{
  "arch": "xception",
  "activation": "gelu",
  "widths": [160, 320, 640],
  "init": "trunc_normal_002",
  "batch_size": 128,
  "warmup_steps": 460
}
Rows from block 4 of a small image classifier, named by matrix and row number. Rows with one number belong to one channel. Each number is 128 + 32 x the weight over its row's rms, rounded and kept within 0 to 255. All counts start at 0. Numbers have three digits each. After the name is the row's rms in percent of the matrix's.
After each channel's rows are labels from the 100 images, of 14976, where the channel reaches its highest value: "responds to" is what is common among them; "colour at peak" is the nearest of a few named colours to the mean colour under the peak. Only what is clearly more common there than usual is listed. The data: microscope photos of single blood and bone marrow cells.
# convs1: first pointwise conv (model.blocks.4.convs.1.weight, 320x320x1x1), inputs 107-213
# convs3: second pointwise conv (model.blocks.4.convs.3.weight, 320x320x1x1, transposed), outputs 107-213

convs1.140 103:163167112121149129147144154093124160128112134092079129113137140116111147128087201095129108134084114109213158105127100139146133139143178126113107154219123159072132160118123094130159136175182087154137145131165111140082108168093100158167127136120163080138104139126157115157111151117147187123155116133127114079106160097115116
convs3.140 103:179075115116131110142137168133118091089163060155161125139061108076167128138107129075199106132100173129118074117164120160090136128104079145118096116079184145108105143152144167162096117123141073145125129145138126190125090109121098136165148133124144154120162195126140170169104160098136114078118034147162140113063119162138128
responds to: cell type: eosinophil; smear: peripheral blood
colour at peak: purple

convs1.96 094:140143139169208075118084176121161127130123149032134095149129144148111095106147109135141167197115115158136071158149184133145084127091173096107185064179127163085120136174159099077101116129131184163151148075147193096114152144192130128129115080074109113136163108085146103129122137108086144141106104108157152122205176127099204
convs3.96 094:154127107151115117153176084148076117135119140178147123099131136109133112126128117079132070177082164065138119123147120110105057118128127115133113165102093152129114121207180169126106133149132158119152195133138142146064113141169112157115083131114164097131095128080140150102142145101157084114090115159118081136132160161112140
responds to: cell type: eosinophil
colour at peak: purple

convs1.94 106:139114138183141121115115119139130143093150154104100162108151140161135146153086140110161104160116139150197107122138123159032145176146106122150096133156181114163152152131142181093145180082119104134244143069108116107161089121146069101092141117174117055126102159127127140190114133126124128200152132166050094160107126163169157
convs3.94 105:137139172092144129160135095160170115085139132128142124074093127096134147096114112111150149126080148129137066183096125167098095109169153130135086113076120162151096123119108160148092164146128112114182144100113129208143149133150125106142093068116092170031089109208183160152139131069161037139146099197155178187123056179142066
responds to: smear: peripheral blood; cell type: eosinophil
colour at peak: purple; blue

convs1.138 096:139134086136098174083121168125121133135119136113164127133173168101121161135112124155125123133100152103094034147140168132170077127117111157095161140106090135126109149174058146131131100165151148120131130131147107110135096134133173198104122087153117073160139101145145148190139166118122135123064083125129192123126123060120076
convs3.138 091:083131129047184137133078141169123203137134111126218138060131123112198131149135103208134134114110147131162136137015091090123147151171155144116135143114110098157105194075097137108161151141170138117081128117139102117131074148144124113110143075148121115129097138114091173083084197162119156163107128133127128161101127142136136
responds to: cell type: lymphocyte
colour at peak: blue

convs1.91 105:194087114145163107109135105149083136041121175151168120147166150062165072099143097139132032172075107126089132144100138134114146119086159079132238189104095159128130211122130102183133165134090123127178106161125137116115105202104127103100099178118166093140112126159158149137086138130166108160081153133156123143145094140128134
convs3.91 103:097129111083106141084145148155112145155186124187121106102158110062097166161102152111117146166136151192047132192122110135096106114088116110112130110142130148138162137135151151142156193106076125147131122106136093057139131069110096101163126113145095136104155139135129125174092106054150174125135155167135083125101127048115185
responds to: smear: peripheral blood; cell type: segmented neutrophil
colour at peak: blue

convs1.81 091:190075102153176131119126111139155086050099126092129173099170173115118070095094074147149118143043110153121112130067124149148131156106144123154152170106093110155102141166122099111130126109190148189100122137167095150155157172162105158147138065134138133159145129160109134122174155182141073147053133093047118096107123040133139
convs3.81 092:100127134150126152171143175117093105118151089127147096143160175167139033136154093095141134146095148086051108157099117108124168093130151138161135141155150123143122106127076176116100101077159071102173194101133152101163178130138091135142142112153102138120149126171107093146118136159122160156071151132138150141133136109159144
responds to: smear: peripheral blood; cell type: segmented neutrophil
colour at peak: blue

convs1.205 103:143155100089149163103135134121122128090090082155173074134124128177154155146096157131195093119117122081041056175119070150089139173170130111090124079137102171131121158132166168120133132111106086101099130121165139117133078169088157163128116148071119075134148096083137122154132120171065100171129106106145200103107097130142174
convs3.205 098:158157151110169119142146096139176102136126111110083059248106156112096128205099088138150118160139142139089102069130098103092082107134086121141126124201133088133090174175138158106168147180173108149168149167103153049115155143110137091137109121106122139177171103128079076190076164080080063078114130114077140139153143091138118
responds to: cell type: lymphocyte
colour at peak: blue; purple

convs1.166 099:179158065069108155118138076187142125173106119143111165127159081092032103121114101042158121140102155123172131055116118081121098177127084122106142081114132121157110131109136121105131135137175147099112134138086135123089146088088129171190066077104159155164049149186109120097139143142112127155117139096109180110142089085149127
convs3.166 101:080133120149111093176133124142125075071119132151134130092108130118139118104138125128128105193203165183116148159090129144101125131104159128155142092153116122101134113167154119134113127093112114074131182112165171090107117075135175111125129093208134143107137100145174191085080117129139133143181101156140119116106164143197176
responds to: cell type: band neutrophil
colour at peak: purple

convs1.24 099:142131139140098168141139148154176109115085094180095172090100156125090129127109112108093179140062153093176137114116163137198143124146102115076180150095157156164105163163122157111147153116113117125125155089116135131138144105127181112125114186120161076227098220134149143127097155109099102120089123126103113100139159119113132
convs3.24 092:097184132155146127121072182152143139120150184146151110177080153147136094152119110112216132098141126098145153176115138146152088139149102135146103085123066108129142105111124125123117136138111180073173100179153111114154047165178063083130127169141153130095118188117052103123133130149111111158123109172095103124164153168142155
responds to: cell type: lymphocyte
colour at peak: purple; blue

convs1.31 090:097158069169165070186126138082086138031181099093146146139093142038094101134106101157137196076126146103133084117153098099186110142142118144185177212128087131117131165108082132074140123144158143088155176128122130134102172053136136108186080175165106148137121121135124143177130143138160114176173096153112130111107115206136147
convs3.31 093:149131140143120122186210105082138150045116140058142154126094108107154101108079104118129138082178104187096159111222105138149115100074125136144150103127094105135180155087087149151213114135133082104199148112135180084109120182093175103133174103174102101053146076109147110135150134159171061091082119079153151107140183069108117
responds to: cell type: erythroblast; cell type: lymphocyte
colour at peak: blue; black

convs1.246 084:152164134132137150113050117141138158163123082137087130111109141151125110176085135128087151097180199099105147119130148089136141105136163157139147092158153179107120162127108092128100131127147099118186114095143098164118121136052164100074156101147141098051127169099108124135115155159130153170114083126157119168148153122101071
convs3.246 094:144169140125104087148138120145189151120119167156109167104118092175066083108179135088091143072139110155117084128062097164155110135120178171087101164201131137095133123115189179134126137102168166138122137127118159083101115139099170095074127158117121079097104123184142089108133159127145127124133076105110109153139136099132185
responds to: cell type: eosinophil; smear: peripheral blood
colour at peak: purple

convs1.42 088:121129129168171188089069114069084139118086142126066146127138194148110134096143086133107137190161129174122122196160146096137122128135168093085169165160081175076088122143135062157122122136114142123198195173076073117102112137062149115173125122088124144165117102096129070129166147097063171108112096129185167129164120121154140
convs3.42 094:166126164133116073140151116112181098102158049155158116050085184081064143099159145162197150163084162163189141149092101135130097131174100157183116144099127147136093126158078094176119123158149146181133132130153098132178121170087138145112128149139150092141083147137119109140159082090100153012156132151138109135110179088074089
responds to: cell type: eosinophil; smear: peripheral blood
colour at peak: purple

convs1.317 103:148131035174127147068165135157165159127149139117121150179092101146152173138202146129169131077144111124121116143131141107184109120114145163100083146146107029138147104184165115144154195111123087147152163126071125122134095132110134055134108091155240138110168114172166125084069103122129169149097109100086145132171144174131109
convs3.317 114:082118132139097130144110118106112109076116123158085134136068104128148124117117107047105096166165089190122141132151125140149104168137159145118111111132176140108093135149158119184132105124152067168130158150055057139108088141117140121070150085124109144130122123108143134144149096074108089102138184109140125116116127094148107
responds to: cell type: erythroblast
colour at peak: blue; black

convs1.45 102:155083138116137117195128139153132122145123119149136153143143155135115207124136125162078117093158143109163116120104149115121092138160075066127144093163139149123130154094124104073106180111115101120123142123099104089101118161108144106084182191191153101129153182179120106117180118084180126170040102118097150186152090180131122
convs3.45 100:120126105147162117120125114118111098128182140115170110128099139101133168160135110137208090137175142106153173118122108118111073124127073190155145137151139142129144073215139171082129127140116120113112141099113137086151134139137114095161133130134186117150131126046107134123104179135205097116163094093133162142107141150145149
responds to: cell type: segmented neutrophil
colour at peak: purple

convs1.239 103:130184117183172099001102118179143128118137125126126102196132134074123125168141132110124147235101095185142096123082178126118104153170146122167106147127104110055173155104110101171151158122100087129123134099084152099128111128125147114104144167108105120130150119073167145146098156141126191182186126126121118101078126122128152
convs3.239 108:138107111135150116132112134136128108055166157122145171144153189172104119136058081121134160212115108130155109196109221097151158130094130122106183156160075153194106091142138203102110080075125173113120124127133082165164119142085185174124118127128155127123116110168139128098107076143143158159139169115115117177112054173100175
responds to: smear: peripheral blood; cell type: lymphocyte
colour at peak: purple; blue

convs1.188 095:055107095133122145129137122160120114131098118106125138128100121152115088168101096146146148161066108125124093119117164172138154139150127107126168126151105129142168128158158156118165163091114097092103148116098109178089101094145123181117133136145127091040157157103173175137115153093103109104171168109159080195129120173162153
convs3.188 096:114103155150144120089156136120111117110174062133117089138159133136150112098082099121124149137098147086062119108137085135146079096065122127073143107158135142123145124098113119129094088141095174137140148047140137155120191068126101117165123155138205107096166162118118130150185154113125144096157115133164147183146143112132163
responds to: cell type: lymphocyte; smear: peripheral blood
colour at peak: blue

convs1.126 098:100141087091139161104146117099098114123118122135106132201101188166105094152165150126112147085112164104120149125123159141043142074134155143085116113133125137108103174099133148158161060027158084156195144118155117114121116192157137099142151055169050125152146126125117127237163192154148113132119136118158142103079167100102109
convs3.126 098:110136133047175102123149119105102112094142139173082084131090132133193096117100109138165093123088119163163160123171121109110117142117112137158106115093143142141177078097084108169059130087129154132097136140062111110168132165114154098156161147168107154126125122224168149189127171087128094122082172190120119133181132161126144
responds to: cell type: lymphocyte
colour at peak: blue

convs1.60 093:115080185133174149156071125125174155118122124093145089101112078116105160144182114174152130162146079118120159089083085151158141168144115152101104135122050128081138068132117137128163176234091144169111127164097100123176134115133064129119119118129193102131090138063159117142133119114098124164110085140145115106147095125113118
convs3.60 091:152164152155164122172083134206166194146188131144104158124129139090100138078086085123155153126066135100079102095146112136137090124170139110128126096063111125088161130064112106108175109135145110129123163083179112123086107133125119090127132207122149105098161168140141182125151116077110116137100135159154147099154093104164143
responds to: cell type: segmented neutrophil
colour at peak: blue

convs1.111 093:113127110118125153143116135146155146171152095051177133129133129100134149130175120094126149138117110144091141108106107111228080183106134103114103066113151137145132122099158077175110138123146114114167139124136185127191123123137088067124106117152088150086089079149069152162171144064115104138145151169085149111096149118113118
convs3.111 090:115143083122134157124065153072131142125072070139080119143107105093083128112121173068122133111180206210179117151145159149154144121130104138155065113128171135108113088165123101079136162162100103121143197140096140177098079131133138155115114020088101148120133108133092130106121155083140172129123119139119073120120130135150150
responds to: smear: peripheral blood; cell type: lymphocyte
colour at peak: purple; blue

convs1.196 101:138068096128123077155163111117095098124128164170157151075097099108100120134171092114190140120106159152100145122181201150132144111098092097107145178124148173127123132135161110116116083098158061104136155146176131120071105143147115134164173134114146141089150171128065150114126146141125114158126143115106131141078085106120150
convs3.196 112:125137210175139125119123165112118156123099082120097103103101144145115165203109076112141093089162099138080157153100149131122168171118103151098175124132141142155121062131091105131150178158140116145128102183132107146112125132124163121159128068115123092093056148085075127151124069121127153118172156121126108212113140136132136
responds to: cell type: erythroblast
colour at peak: blue; black

convs1.173 098:099134087203104120163133104119124179153151099119107150136128154100117139129129098097149134098103113188140150149158112136123128119121073039147154126189123080154104161099099120104086139113144079122182181122102125107129096139137156110077161149161086096170131165107035098186096126073160167131134147142126134127106161161111148
convs3.173 090:085216144127159139139110148178165117139146086087125130148146170196130080169079081181137144120171126204147128107120140134094097125160202117123153106198108106164069101153116073092081126082161158172083110161107070107076108104178138108128184124145124130149093113078117203142199143121099131143147171137181112145154180106115187
responds to: cell type: eosinophil
colour at peak: purple

convs1.86 109:089107136119076162089108126153210084137139171197126149180148125142075104140115093100127170179130105130079136171142162138141172117195064143123148071144161161144165114176138158072106141138077133119136109158145099142142156131116137028194125237141114116107162118134165131149134144059111087116122141139134147119121153177175127
convs3.86 118:139114136122183138126115114160082150137114132153158136145122137139140106081075112139066137164150124137149072130146108116122122125168170099096136129121102129078097132130106195123101110083106114117155116105094190103125123097119119148163125167145100113073203142115057077163114134092102114142144154073125069078090153134116141
responds to: cell type: band neutrophil
colour at peak: purple; blue