From a checkpoint of a small image classifier.
Model: 3.13M parameters, arch xception, norm batchnorm, activation gelu, depths [2, 4, 2], widths [160, 320, 640].
Data: trained on microscope photos of single blood and bone marrow cells, 12.1 epochs.
Rows from block 2 of a small image classifier, named by matrix and row number. Rows with one number belong to one channel. Each number is 50 + 12 x the weight over its row's rms, rounded and kept within 0 to 99. All counts start at 0.
Before each channel's rows are labels from the 100 images, of 14976, where the channel reaches its highest value: "colour at peak" is the nearest of a few named colours to the mean colour under the peak. Only what is clearly more common there than usual is listed. The data: microscope photos of single blood and bone marrow cells.
# convs1: first pointwise conv (model.blocks.2.convs.1.weight, 320x160x1x1), inputs 54-107
# convs3: second pointwise conv (model.blocks.2.convs.3.weight, 320x320x1x1, transposed), outputs 54-107

colour at peak: purple
convs1.58:49 46 56 36 68 47 43 63 43 49 27 46 38 31 45 63 46 80 56 51 78 43 76 39 45 56 38 52 41 59 68 53 46 45 45 62 50 07 62 58 44 48 48 37 47 47 62 52 46 62 60 56 39 57
convs3.58:64 40 49 59 54 59 69 56 29 44 63 39 53 60 43 47 34 57 59 31 56 47 31 38 55 25 22 60 83 54 45 44 78 60 35 46 72 44 52 60 31 52 39 53 41 44 41 30 58 60 47 34 38 54

colour at peak: purple
convs1.224:37 43 42 56 47 36 58 39 31 52 29 52 52 54 33 65 46 56 49 51 54 47 69 47 43 56 61 65 36 39 45 51 47 36 41 62 67 31 50 45 48 00 39 53 51 56 66 35 38 47 57 49 67 46
convs3.224:36 56 44 33 64 41 43 55 57 66 56 49 58 25 59 33 57 58 46 24 76 58 39 74 26 34 61 49 53 37 45 44 25 34 52 47 47 62 52 63 54 47 30 36 46 27 68 50 46 57 51 46 50 72

colour at peak: purple
convs1.24:43 53 42 45 44 58 45 31 44 52 24 49 23 71 47 57 45 27 36 63 62 61 53 56 40 50 49 69 43 46 30 49 49 44 49 58 52 43 32 61 81 59 57 54 61 37 64 62 62 39 51 49 70 38
convs3.24:45 59 66 57 53 37 43 64 67 45 47 21 58 50 38 50 26 45 87 61 46 53 39 25 55 48 52 35 61 40 55 48 31 47 50 62 39 70 53 54 56 65 40 33 14 52 52 54 55 44 47 54 51 50

colour at peak: black; blue
convs1.280:55 64 50 52 40 37 55 60 65 58 69 40 65 41 55 61 80 67 68 67 75 39 55 54 57 53 41 48 59 31 45 48 52 45 59 45 58 46 48 48 63 57 41 54 58 54 74 43 61 46 45 55 64 51
convs3.280:50 46 41 44 35 43 51 35 36 49 53 65 41 33 55 64 47 49 49 49 57 35 55 57 40 36 56 25 57 67 45 47 56 62 60 61 58 41 48 46 58 56 51 70 33 31 51 53 60 42 57 47 36 43

colour at peak: purple
convs1.169:21 58 64 75 35 52 52 50 93 45 35 43 34 59 76 52 51 52 31 58 52 42 36 55 89 64 42 64 68 45 59 34 30 44 55 65 43 56 62 54 44 31 44 47 61 58 54 41 41 58 42 50 61 59
convs3.169:54 71 51 45 61 31 65 54 68 40 25 56 39 67 74 73 56 44 53 37 56 39 46 36 17 53 50 57 58 49 66 53 55 54 34 38 51 29 36 53 36 65 34 86 62 58 51 50 42 31 40 68 42 63

colour at peak: grey
convs1.110:45 27 74 81 54 54 61 69 58 52 59 57 56 56 64 36 59 17 51 35 52 44 52 61 47 55 52 60 58 41 43 58 53 64 32 41 56 70 54 49 53 43 60 48 53 42 60 48 52 61 86 41 51 44
convs3.110:35 52 63 72 73 65 48 82 37 35 69 63 51 40 53 68 54 49 45 44 22 52 55 30 54 68 34 46 57 42 44 54 59 37 51 49 32 43 55 73 55 35 54 53 31 47 45 58 32 45 37 47 50 54

colour at peak: black; blue
convs1.19:59 36 33 45 42 46 55 43 58 59 72 50 72 54 50 49 49 41 74 46 54 74 44 37 60 37 47 47 71 29 48 47 36 40 45 53 74 47 53 54 45 60 42 49 43 52 73 43 67 48 46 53 64 44
convs3.19:61 59 49 62 49 52 51 54 56 44 57 63 61 42 41 57 38 54 16 50 56 51 53 46 61 55 52 36 37 47 38 65 40 66 64 58 32 46 63 73 57 55 35 49 46 27 53 24 40 29 51 58 57 35

colour at peak: pink
convs1.81:54 60 37 62 45 30 49 38 46 32 47 42 49 65 36 40 42 28 49 50 54 49 37 50 30 61 61 49 41 46 55 52 45 59 64 57 56 41 54 52 46 59 33 76 44 57 33 31 27 55 44 53 49 47
convs3.81:60 52 51 43 51 56 43 49 60 72 58 33 53 57 45 40 61 45 54 45 59 43 75 27 55 34 61 59 58 66 69 33 55 62 56 48 49 50 24 65 45 63 25 53 23 39 46 24 40 53 29 68 50 36

colour at peak: purple; blue
convs1.28:43 80 50 47 51 62 53 56 41 51 39 44 51 48 56 52 22 41 33 55 75 44 32 64 39 35 50 61 59 51 42 46 54 42 53 53 58 46 54 51 56 47 42 49 46 59 49 52 77 48 43 45 44 57
convs3.28:47 47 50 65 21 47 72 43 66 44 51 46 54 40 74 63 62 32 66 58 32 64 52 41 24 25 56 56 51 37 68 64 43 73 81 50 50 46 50 70 45 42 53 52 69 63 49 47 43 46 49 37 65 34

colour at peak: pink
convs1.21:41 34 64 61 35 52 52 43 65 52 48 39 47 56 65 58 36 53 42 50 59 54 53 47 49 51 55 55 46 16 62 57 28 63 31 03 40 24 38 76 45 47 54 55 47 53 43 68 42 70 51 47 42 48
convs3.21:43 61 54 46 52 36 37 68 60 55 50 56 63 54 71 24 46 59 64 38 47 59 54 68 33 17 44 38 64 59 68 62 56 67 40 45 46 43 46 44 42 36 44 29 39 52 67 51 67 52 30 45 45 63

colour at peak: white
convs1.173:43 52 65 69 57 46 53 65 39 69 52 54 57 44 70 64 29 43 23 57 73 41 64 53 37 53 67 59 54 64 57 60 63 64 70 62 57 34 68 41 49 46 44 53 50 65 60 27 43 59 43 36 39 47
convs3.173:39 54 39 48 55 40 65 62 43 46 22 44 48 42 65 50 38 39 50 49 61 60 58 56 47 46 42 49 45 51 48 65 51 58 55 42 50 47 49 48 50 64 57 41 48 62 70 42 45 28 47 76 46 49

colour at peak: pink
convs1.98:55 58 33 48 68 37 41 40 33 54 64 62 58 68 43 35 60 57 54 49 60 43 53 40 69 67 46 37 48 51 60 58 59 41 42 49 44 40 69 55 48 57 29 50 53 55 50 11 71 56 38 42 51 45
convs3.98:49 57 49 58 43 46 25 60 51 65 50 58 56 48 49 60 61 29 63 41 70 58 60 44 40 58 59 78 52 45 64 35 62 69 31 53 49 31 30 42 32 49 71 35 40 47 45 30 29 31 45 35 42 30

colour at peak: blue; purple
convs1.156:77 49 60 48 49 49 34 61 56 39 44 66 56 34 48 54 66 51 32 38 37 64 47 33 37 45 56 47 57 56 58 56 58 70 41 69 55 40 31 53 52 49 45 48 51 66 68 30 54 65 36 75 48 44
convs3.156:53 72 57 59 68 54 49 61 53 36 45 52 64 65 47 54 48 50 38 49 50 56 40 77 49 32 57 56 47 39 65 48 80 47 47 56 68 48 53 69 46 44 37 69 54 56 49 54 41 59 63 36 52 45

colour at peak: purple
convs1.134:62 13 34 60 67 64 59 33 49 55 69 45 57 54 51 47 58 58 64 55 50 46 65 42 70 68 66 54 51 36 47 33 50 63 43 45 55 41 37 39 55 40 55 34 45 46 55 45 56 54 42 38 55 43
convs3.134:56 55 45 45 44 49 34 60 11 49 52 46 65 77 65 53 57 59 65 37 47 79 63 59 50 57 18 46 63 54 52 45 55 36 33 59 48 59 44 59 59 38 46 52 65 43 51 67 54 40 60 46 50 60

colour at peak: pink
convs1.216:33 65 60 62 53 26 69 58 53 53 21 35 44 58 52 57 66 58 60 70 45 40 52 36 48 60 44 57 47 25 50 56 17 56 48 38 39 50 54 66 75 70 62 31 28 47 60 48 52 57 53 50 34 46
convs3.216:58 49 36 53 71 72 39 64 86 51 59 52 43 35 21 49 39 60 59 48 50 40 78 49 55 50 47 46 64 44 50 48 43 52 38 63 28 36 42 50 50 59 47 52 59 41 58 61 48 57 37 40 43 71

colour at peak: purple
convs1.103:57 47 66 49 32 62 52 65 42 51 46 73 62 36 44 54 65 52 44 86 49 50 38 56 49 39 43 42 40 35 48 64 22 42 39 52 57 78 76 59 30 41 33 45 55 60 49 57 57 36 29 46 41 71
convs3.103:68 40 62 69 41 38 42 35 46 77 27 66 55 57 44 47 45 56 71 43 73 64 38 50 53 41 80 50 37 49 61 72 52 63 58 47 59 42 57 45 69 56 59 68 66 49 45 56 34 34 66 44 48 35

colour at peak: grey; pink
convs1.116:43 64 29 49 40 26 60 44 34 41 39 49 50 49 41 28 47 26 32 47 11 34 63 27 33 65 45 25 59 52 61 47 72 64 57 47 50 55 55 53 44 70 43 28 50 38 55 53 45 43 35 09 65 80
convs3.116:56 51 36 36 29 39 44 22 48 40 40 44 45 25 20 50 53 40 36 38 44 55 50 37 46 66 70 50 44 59 35 48 40 58 35 32 40 51 44 59 40 44 49 63 44 36 65 58 40 58 54 64 53 59

colour at peak: white
convs1.27:63 30 54 39 65 41 45 53 43 55 75 67 33 53 47 47 62 42 53 41 54 65 71 58 47 58 46 61 67 80 53 31 74 48 46 61 69 43 42 53 31 32 53 54 69 50 50 52 43 58 56 67 43 75
convs3.27:52 75 58 53 68 33 55 24 58 54 32 41 57 27 42 38 53 52 60 42 47 50 52 45 57 44 74 35 62 39 37 52 70 58 68 63 36 48 45 58 69 39 50 52 39 37 38 51 79 62 51 55 38 57

colour at peak: blue; purple
convs1.115:43 67 39 45 54 40 41 55 49 53 46 47 58 38 63 36 49 57 79 60 54 48 46 30 28 53 48 59 54 50 40 46 52 41 48 64 32 49 57 48 36 46 44 53 57 39 51 51 53 60 55 54 49 49
convs3.115:45 45 70 62 34 79 68 41 53 35 52 38 33 70 47 29 57 48 75 53 48 48 31 64 66 52 46 43 77 56 44 39 40 52 69 50 61 39 59 40 51 56 49 52 77 55 41 64 44 52 69 51 55 37

colour at peak: pink; purple
convs1.232:41 44 56 46 45 54 40 58 51 29 44 55 75 42 36 44 34 55 34 46 73 49 56 53 43 63 45 65 48 35 53 62 23 71 50 49 48 50 52 51 56 47 52 29 56 56 36 14 63 62 54 52 35 66
convs3.232:53 61 42 52 27 51 56 44 52 52 44 32 50 19 35 37 65 48 63 50 18 48 67 57 59 44 47 47 42 45 38 46 55 51 54 35 72 36 48 46 33 40 35 50 43 66 51 40 28 42 52 50 48 51

colour at peak: pink
convs1.219:53 79 50 49 49 78 58 46 58 51 50 45 47 45 65 69 40 50 71 52 59 49 53 32 53 50 46 69 62 40 63 33 40 43 52 53 63 52 38 41 48 56 54 58 39 36 60 59 43 58 29 67 60 47
convs3.219:48 32 36 39 37 37 50 61 57 41 33 29 66 38 41 35 41 40 65 59 60 40 47 61 54 52 43 51 50 48 50 46 76 40 45 67 67 54 45 37 37 43 60 53 67 39 62 44 54 38 41 46 60 49

colour at peak: purple; blue
convs1.273:61 54 62 39 53 35 64 37 47 60 46 35 48 62 68 60 49 48 40 52 50 53 63 30 49 83 65 72 43 24 32 54 34 56 44 46 45 52 65 47 51 70 53 49 46 63 61 58 45 49 55 28 65 35
convs3.273:52 42 69 42 41 49 45 72 59 35 59 55 31 49 52 58 41 41 48 50 57 71 38 31 48 57 47 68 52 45 48 59 32 36 47 25 41 42 52 36 22 63 50 26 41 52 35 46 36 63 39 45 53 60

colour at peak: purple
convs1.130:57 55 61 41 58 43 61 28 51 33 47 53 46 82 42 48 65 77 51 33 43 51 52 41 61 48 17 51 57 43 64 43 43 73 29 54 48 60 51 49 72 48 45 53 48 51 52 48 59 57 55 86 43 40
convs3.130:49 61 48 59 56 43 43 49 23 68 46 49 54 41 52 49 52 40 40 53 49 47 50 70 44 65 51 54 57 41 59 74 44 27 46 51 52 56 37 48 37 52 49 31 58 63 62 48 67 56 51 48 56 73

colour at peak: grey
convs1.285:44 52 60 63 46 43 41 49 45 39 20 33 47 42 35 46 44 57 49 37 63 49 60 71 30 44 67 55 23 46 53 66 60 56 59 37 43 75 58 37 46 60 64 48 47 50 60 37 70 58 55 47 40 47
convs3.285:41 54 28 62 76 40 63 38 62 31 56 50 43 49 62 52 36 46 40 49 57 50 42 65 43 71 28 41 60 43 49 59 35 53 28 48 35 39 46 45 80 40 38 49 35 51 54 47 39 60 59 56 44 57

colour at peak: pink
convs1.278:52 50 65 49 53 43 36 60 58 31 46 73 51 49 73 53 51 47 52 56 51 66 50 46 33 56 54 66 54 77 45 49 38 57 59 65 62 58 86 56 17 47 33 70 48 34 60 52 54 35 54 34 37 49
convs3.278:57 46 54 67 59 63 57 69 26 46 55 47 54 40 53 44 46 55 58 36 27 43 53 67 79 42 45 70 40 67 64 49 31 34 39 43 51 37 54 58 45 53 30 26 43 51 55 49 46 44 58 48 41 63

colour at peak: purple
convs1.178:40 56 81 50 56 59 45 47 44 25 61 44 37 49 56 43 37 73 33 49 41 46 55 36 68 41 53 25 49 51 53 44 24 55 37 29 48 66 49 41 58 35 52 60 41 42 45 22 32 50 71 71 61 56
convs3.178:57 53 50 22 57 55 49 26 48 55 43 77 41 47 53 46 71 51 80 33 40 55 60 52 37 52 65 52 39 54 63 34 45 43 47 69 49 53 42 65 54 43 44 48 44 42 42 47 53 37 38 47 51 60

colour at peak: blue
convs1.277:61 41 21 55 51 48 65 66 43 51 20 45 48 38 50 38 43 44 58 39 54 60 34 31 50 61 59 52 39 59 46 63 71 58 46 30 66 51 58 35 42 64 55 41 78 30 52 16 36 55 46 52 41 54
convs3.277:61 53 40 38 51 48 53 57 32 48 16 35 51 79 54 45 37 62 53 52 43 62 37 26 42 40 45 66 59 58 31 41 45 72 51 49 68 39 59 62 62 50 56 63 58 53 25 53 60 57 50 44 49 66

colour at peak: pink
convs1.184:38 42 63 35 46 50 67 48 65 79 63 60 36 52 43 62 41 65 45 40 56 49 40 38 45 49 55 50 46 57 45 41 41 47 32 46 70 89 39 35 53 39 55 50 66 43 51 51 40 58 52 48 54 59
convs3.184:62 65 50 63 46 66 57 32 50 32 51 48 37 51 67 44 57 62 32 53 65 59 44 55 56 53 32 51 50 47 38 70 56 48 49 80 57 34 65 41 36 38 64 61 67 45 52 66 54 18 55 30 38 53

colour at peak: pink
convs1.281:63 43 40 61 70 46 45 38 52 45 53 40 53 47 23 53 39 48 29 57 57 51 44 46 59 23 44 52 73 52 41 28 63 56 71 59 48 66 63 46 59 45 34 72 45 39 22 63 25 58 73 73 53 50
convs3.281:66 34 49 39 75 58 56 65 50 59 56 19 42 50 66 47 63 59 58 34 62 48 58 40 58 49 44 50 50 59 48 48 37 64 50 32 64 49 58 35 52 48 72 72 42 65 47 32 60 34 51 69 60 35

colour at peak: blue
convs1.22:75 67 48 55 27 45 65 53 38 57 37 66 50 50 61 53 46 50 50 52 47 48 54 53 27 55 40 31 28 60 56 46 48 64 48 35 46 57 52 45 30 64 65 45 49 87 44 55 45 33 50 52 20 58
convs3.22:43 69 52 38 46 42 30 57 27 54 54 59 30 51 47 41 46 51 46 32 51 48 43 60 45 60 72 54 55 55 50 47 45 52 52 83 43 57 34 50 46 65 54 50 43 43 57 53 27 47 64 59 49 58

colour at peak: pink
convs1.197:61 30 35 54 29 52 67 33 49 49 45 55 53 52 44 54 08 47 49 38 28 42 56 46 70 53 40 28 25 37 41 62 54 55 44 51 53 71 49 46 48 59 43 26 56 66 50 49 50 50 63 55 49 50
convs3.197:43 60 67 35 63 39 74 41 56 28 43 67 68 40 47 41 40 36 63 26 31 50 59 45 83 53 57 39 49 44 47 49 62 45 34 51 46 30 63 42 50 50 35 56 46 25 62 34 39 52 55 42 41 49

colour at peak: grey
convs1.270:40 46 61 52 63 56 54 45 54 36 51 52 54 71 61 53 50 53 46 35 41 37 54 39 65 52 63 34 22 40 39 52 56 51 45 58 19 42 44 52 16 39 44 65 42 51 49 61 50 66 81 57 62 54
convs3.270:40 28 47 50 47 54 53 50 54 44 38 63 60 42 57 59 48 54 54 47 62 56 60 51 53 61 28 44 69 73 40 48 47 63 46 49 79 35 49 36 47 62 60 62 64 31 72 45 35 44 59 41 40 50

colour at peak: black
convs1.177:71 56 62 70 39 59 54 71 54 55 39 60 52 35 38 32 44 57 45 61 33 52 63 57 26 68 50 47 68 66 14 44 35 36 56 37 50 45 39 34 54 52 50 36 48 60 61 61 42 53 68 61 49 29
convs3.177:68 77 53 51 37 42 64 48 56 59 56 55 50 56 47 35 55 48 49 41 41 56 46 58 44 58 47 57 47 51 75 63 41 66 65 67 28 21 41 64 54 58 44 58 63 61 68 53 27 56 49 45 37 47

colour at peak: grey
convs1.41:51 33 59 58 44 54 54 62 47 50 43 53 61 38 47 58 45 04 71 43 64 46 48 54 56 51 53 00 33 40 32 50 45 49 53 54 62 64 33 67 46 45 47 36 41 57 39 47 46 64 78 41 62 45
convs3.41:53 60 30 48 47 56 61 54 42 65 77 67 53 54 53 36 49 51 57 48 50 59 53 57 65 53 60 48 53 43 38 55 71 51 45 37 44 58 51 60 34 56 33 52 40 61 49 44 50 30 52 44 56 43

colour at peak: pink
convs1.170:45 65 40 41 58 59 55 59 60 34 52 47 40 75 54 58 45 49 55 28 36 44 40 46 33 50 46 57 32 53 43 54 56 36 61 19 43 48 50 50 33 36 56 46 54 57 53 40 22 46 47 54 51 50
convs3.170:69 60 49 41 41 44 44 64 53 50 46 50 53 46 58 71 43 48 34 45 41 34 49 64 33 57 47 59 64 52 47 67 49 47 63 49 32 59 54 47 87 55 30 39 45 60 45 50 48 44 37 49 40 61

colour at peak: grey
convs1.258:45 37 59 60 30 59 60 36 50 64 37 40 47 51 35 51 45 17 74 46 35 50 49 50 45 51 59 08 51 32 54 17 62 49 57 47 68 55 68 56 39 50 72 45 50 64 56 47 49 55 66 55 49 34
convs3.258:39 55 66 55 54 67 56 48 55 58 42 62 44 58 44 49 52 80 60 70 54 56 62 42 34 66 47 35 32 50 43 50 72 24 31 60 59 26 50 47 54 59 50 57 43 55 54 49 48 65 51 56 29 50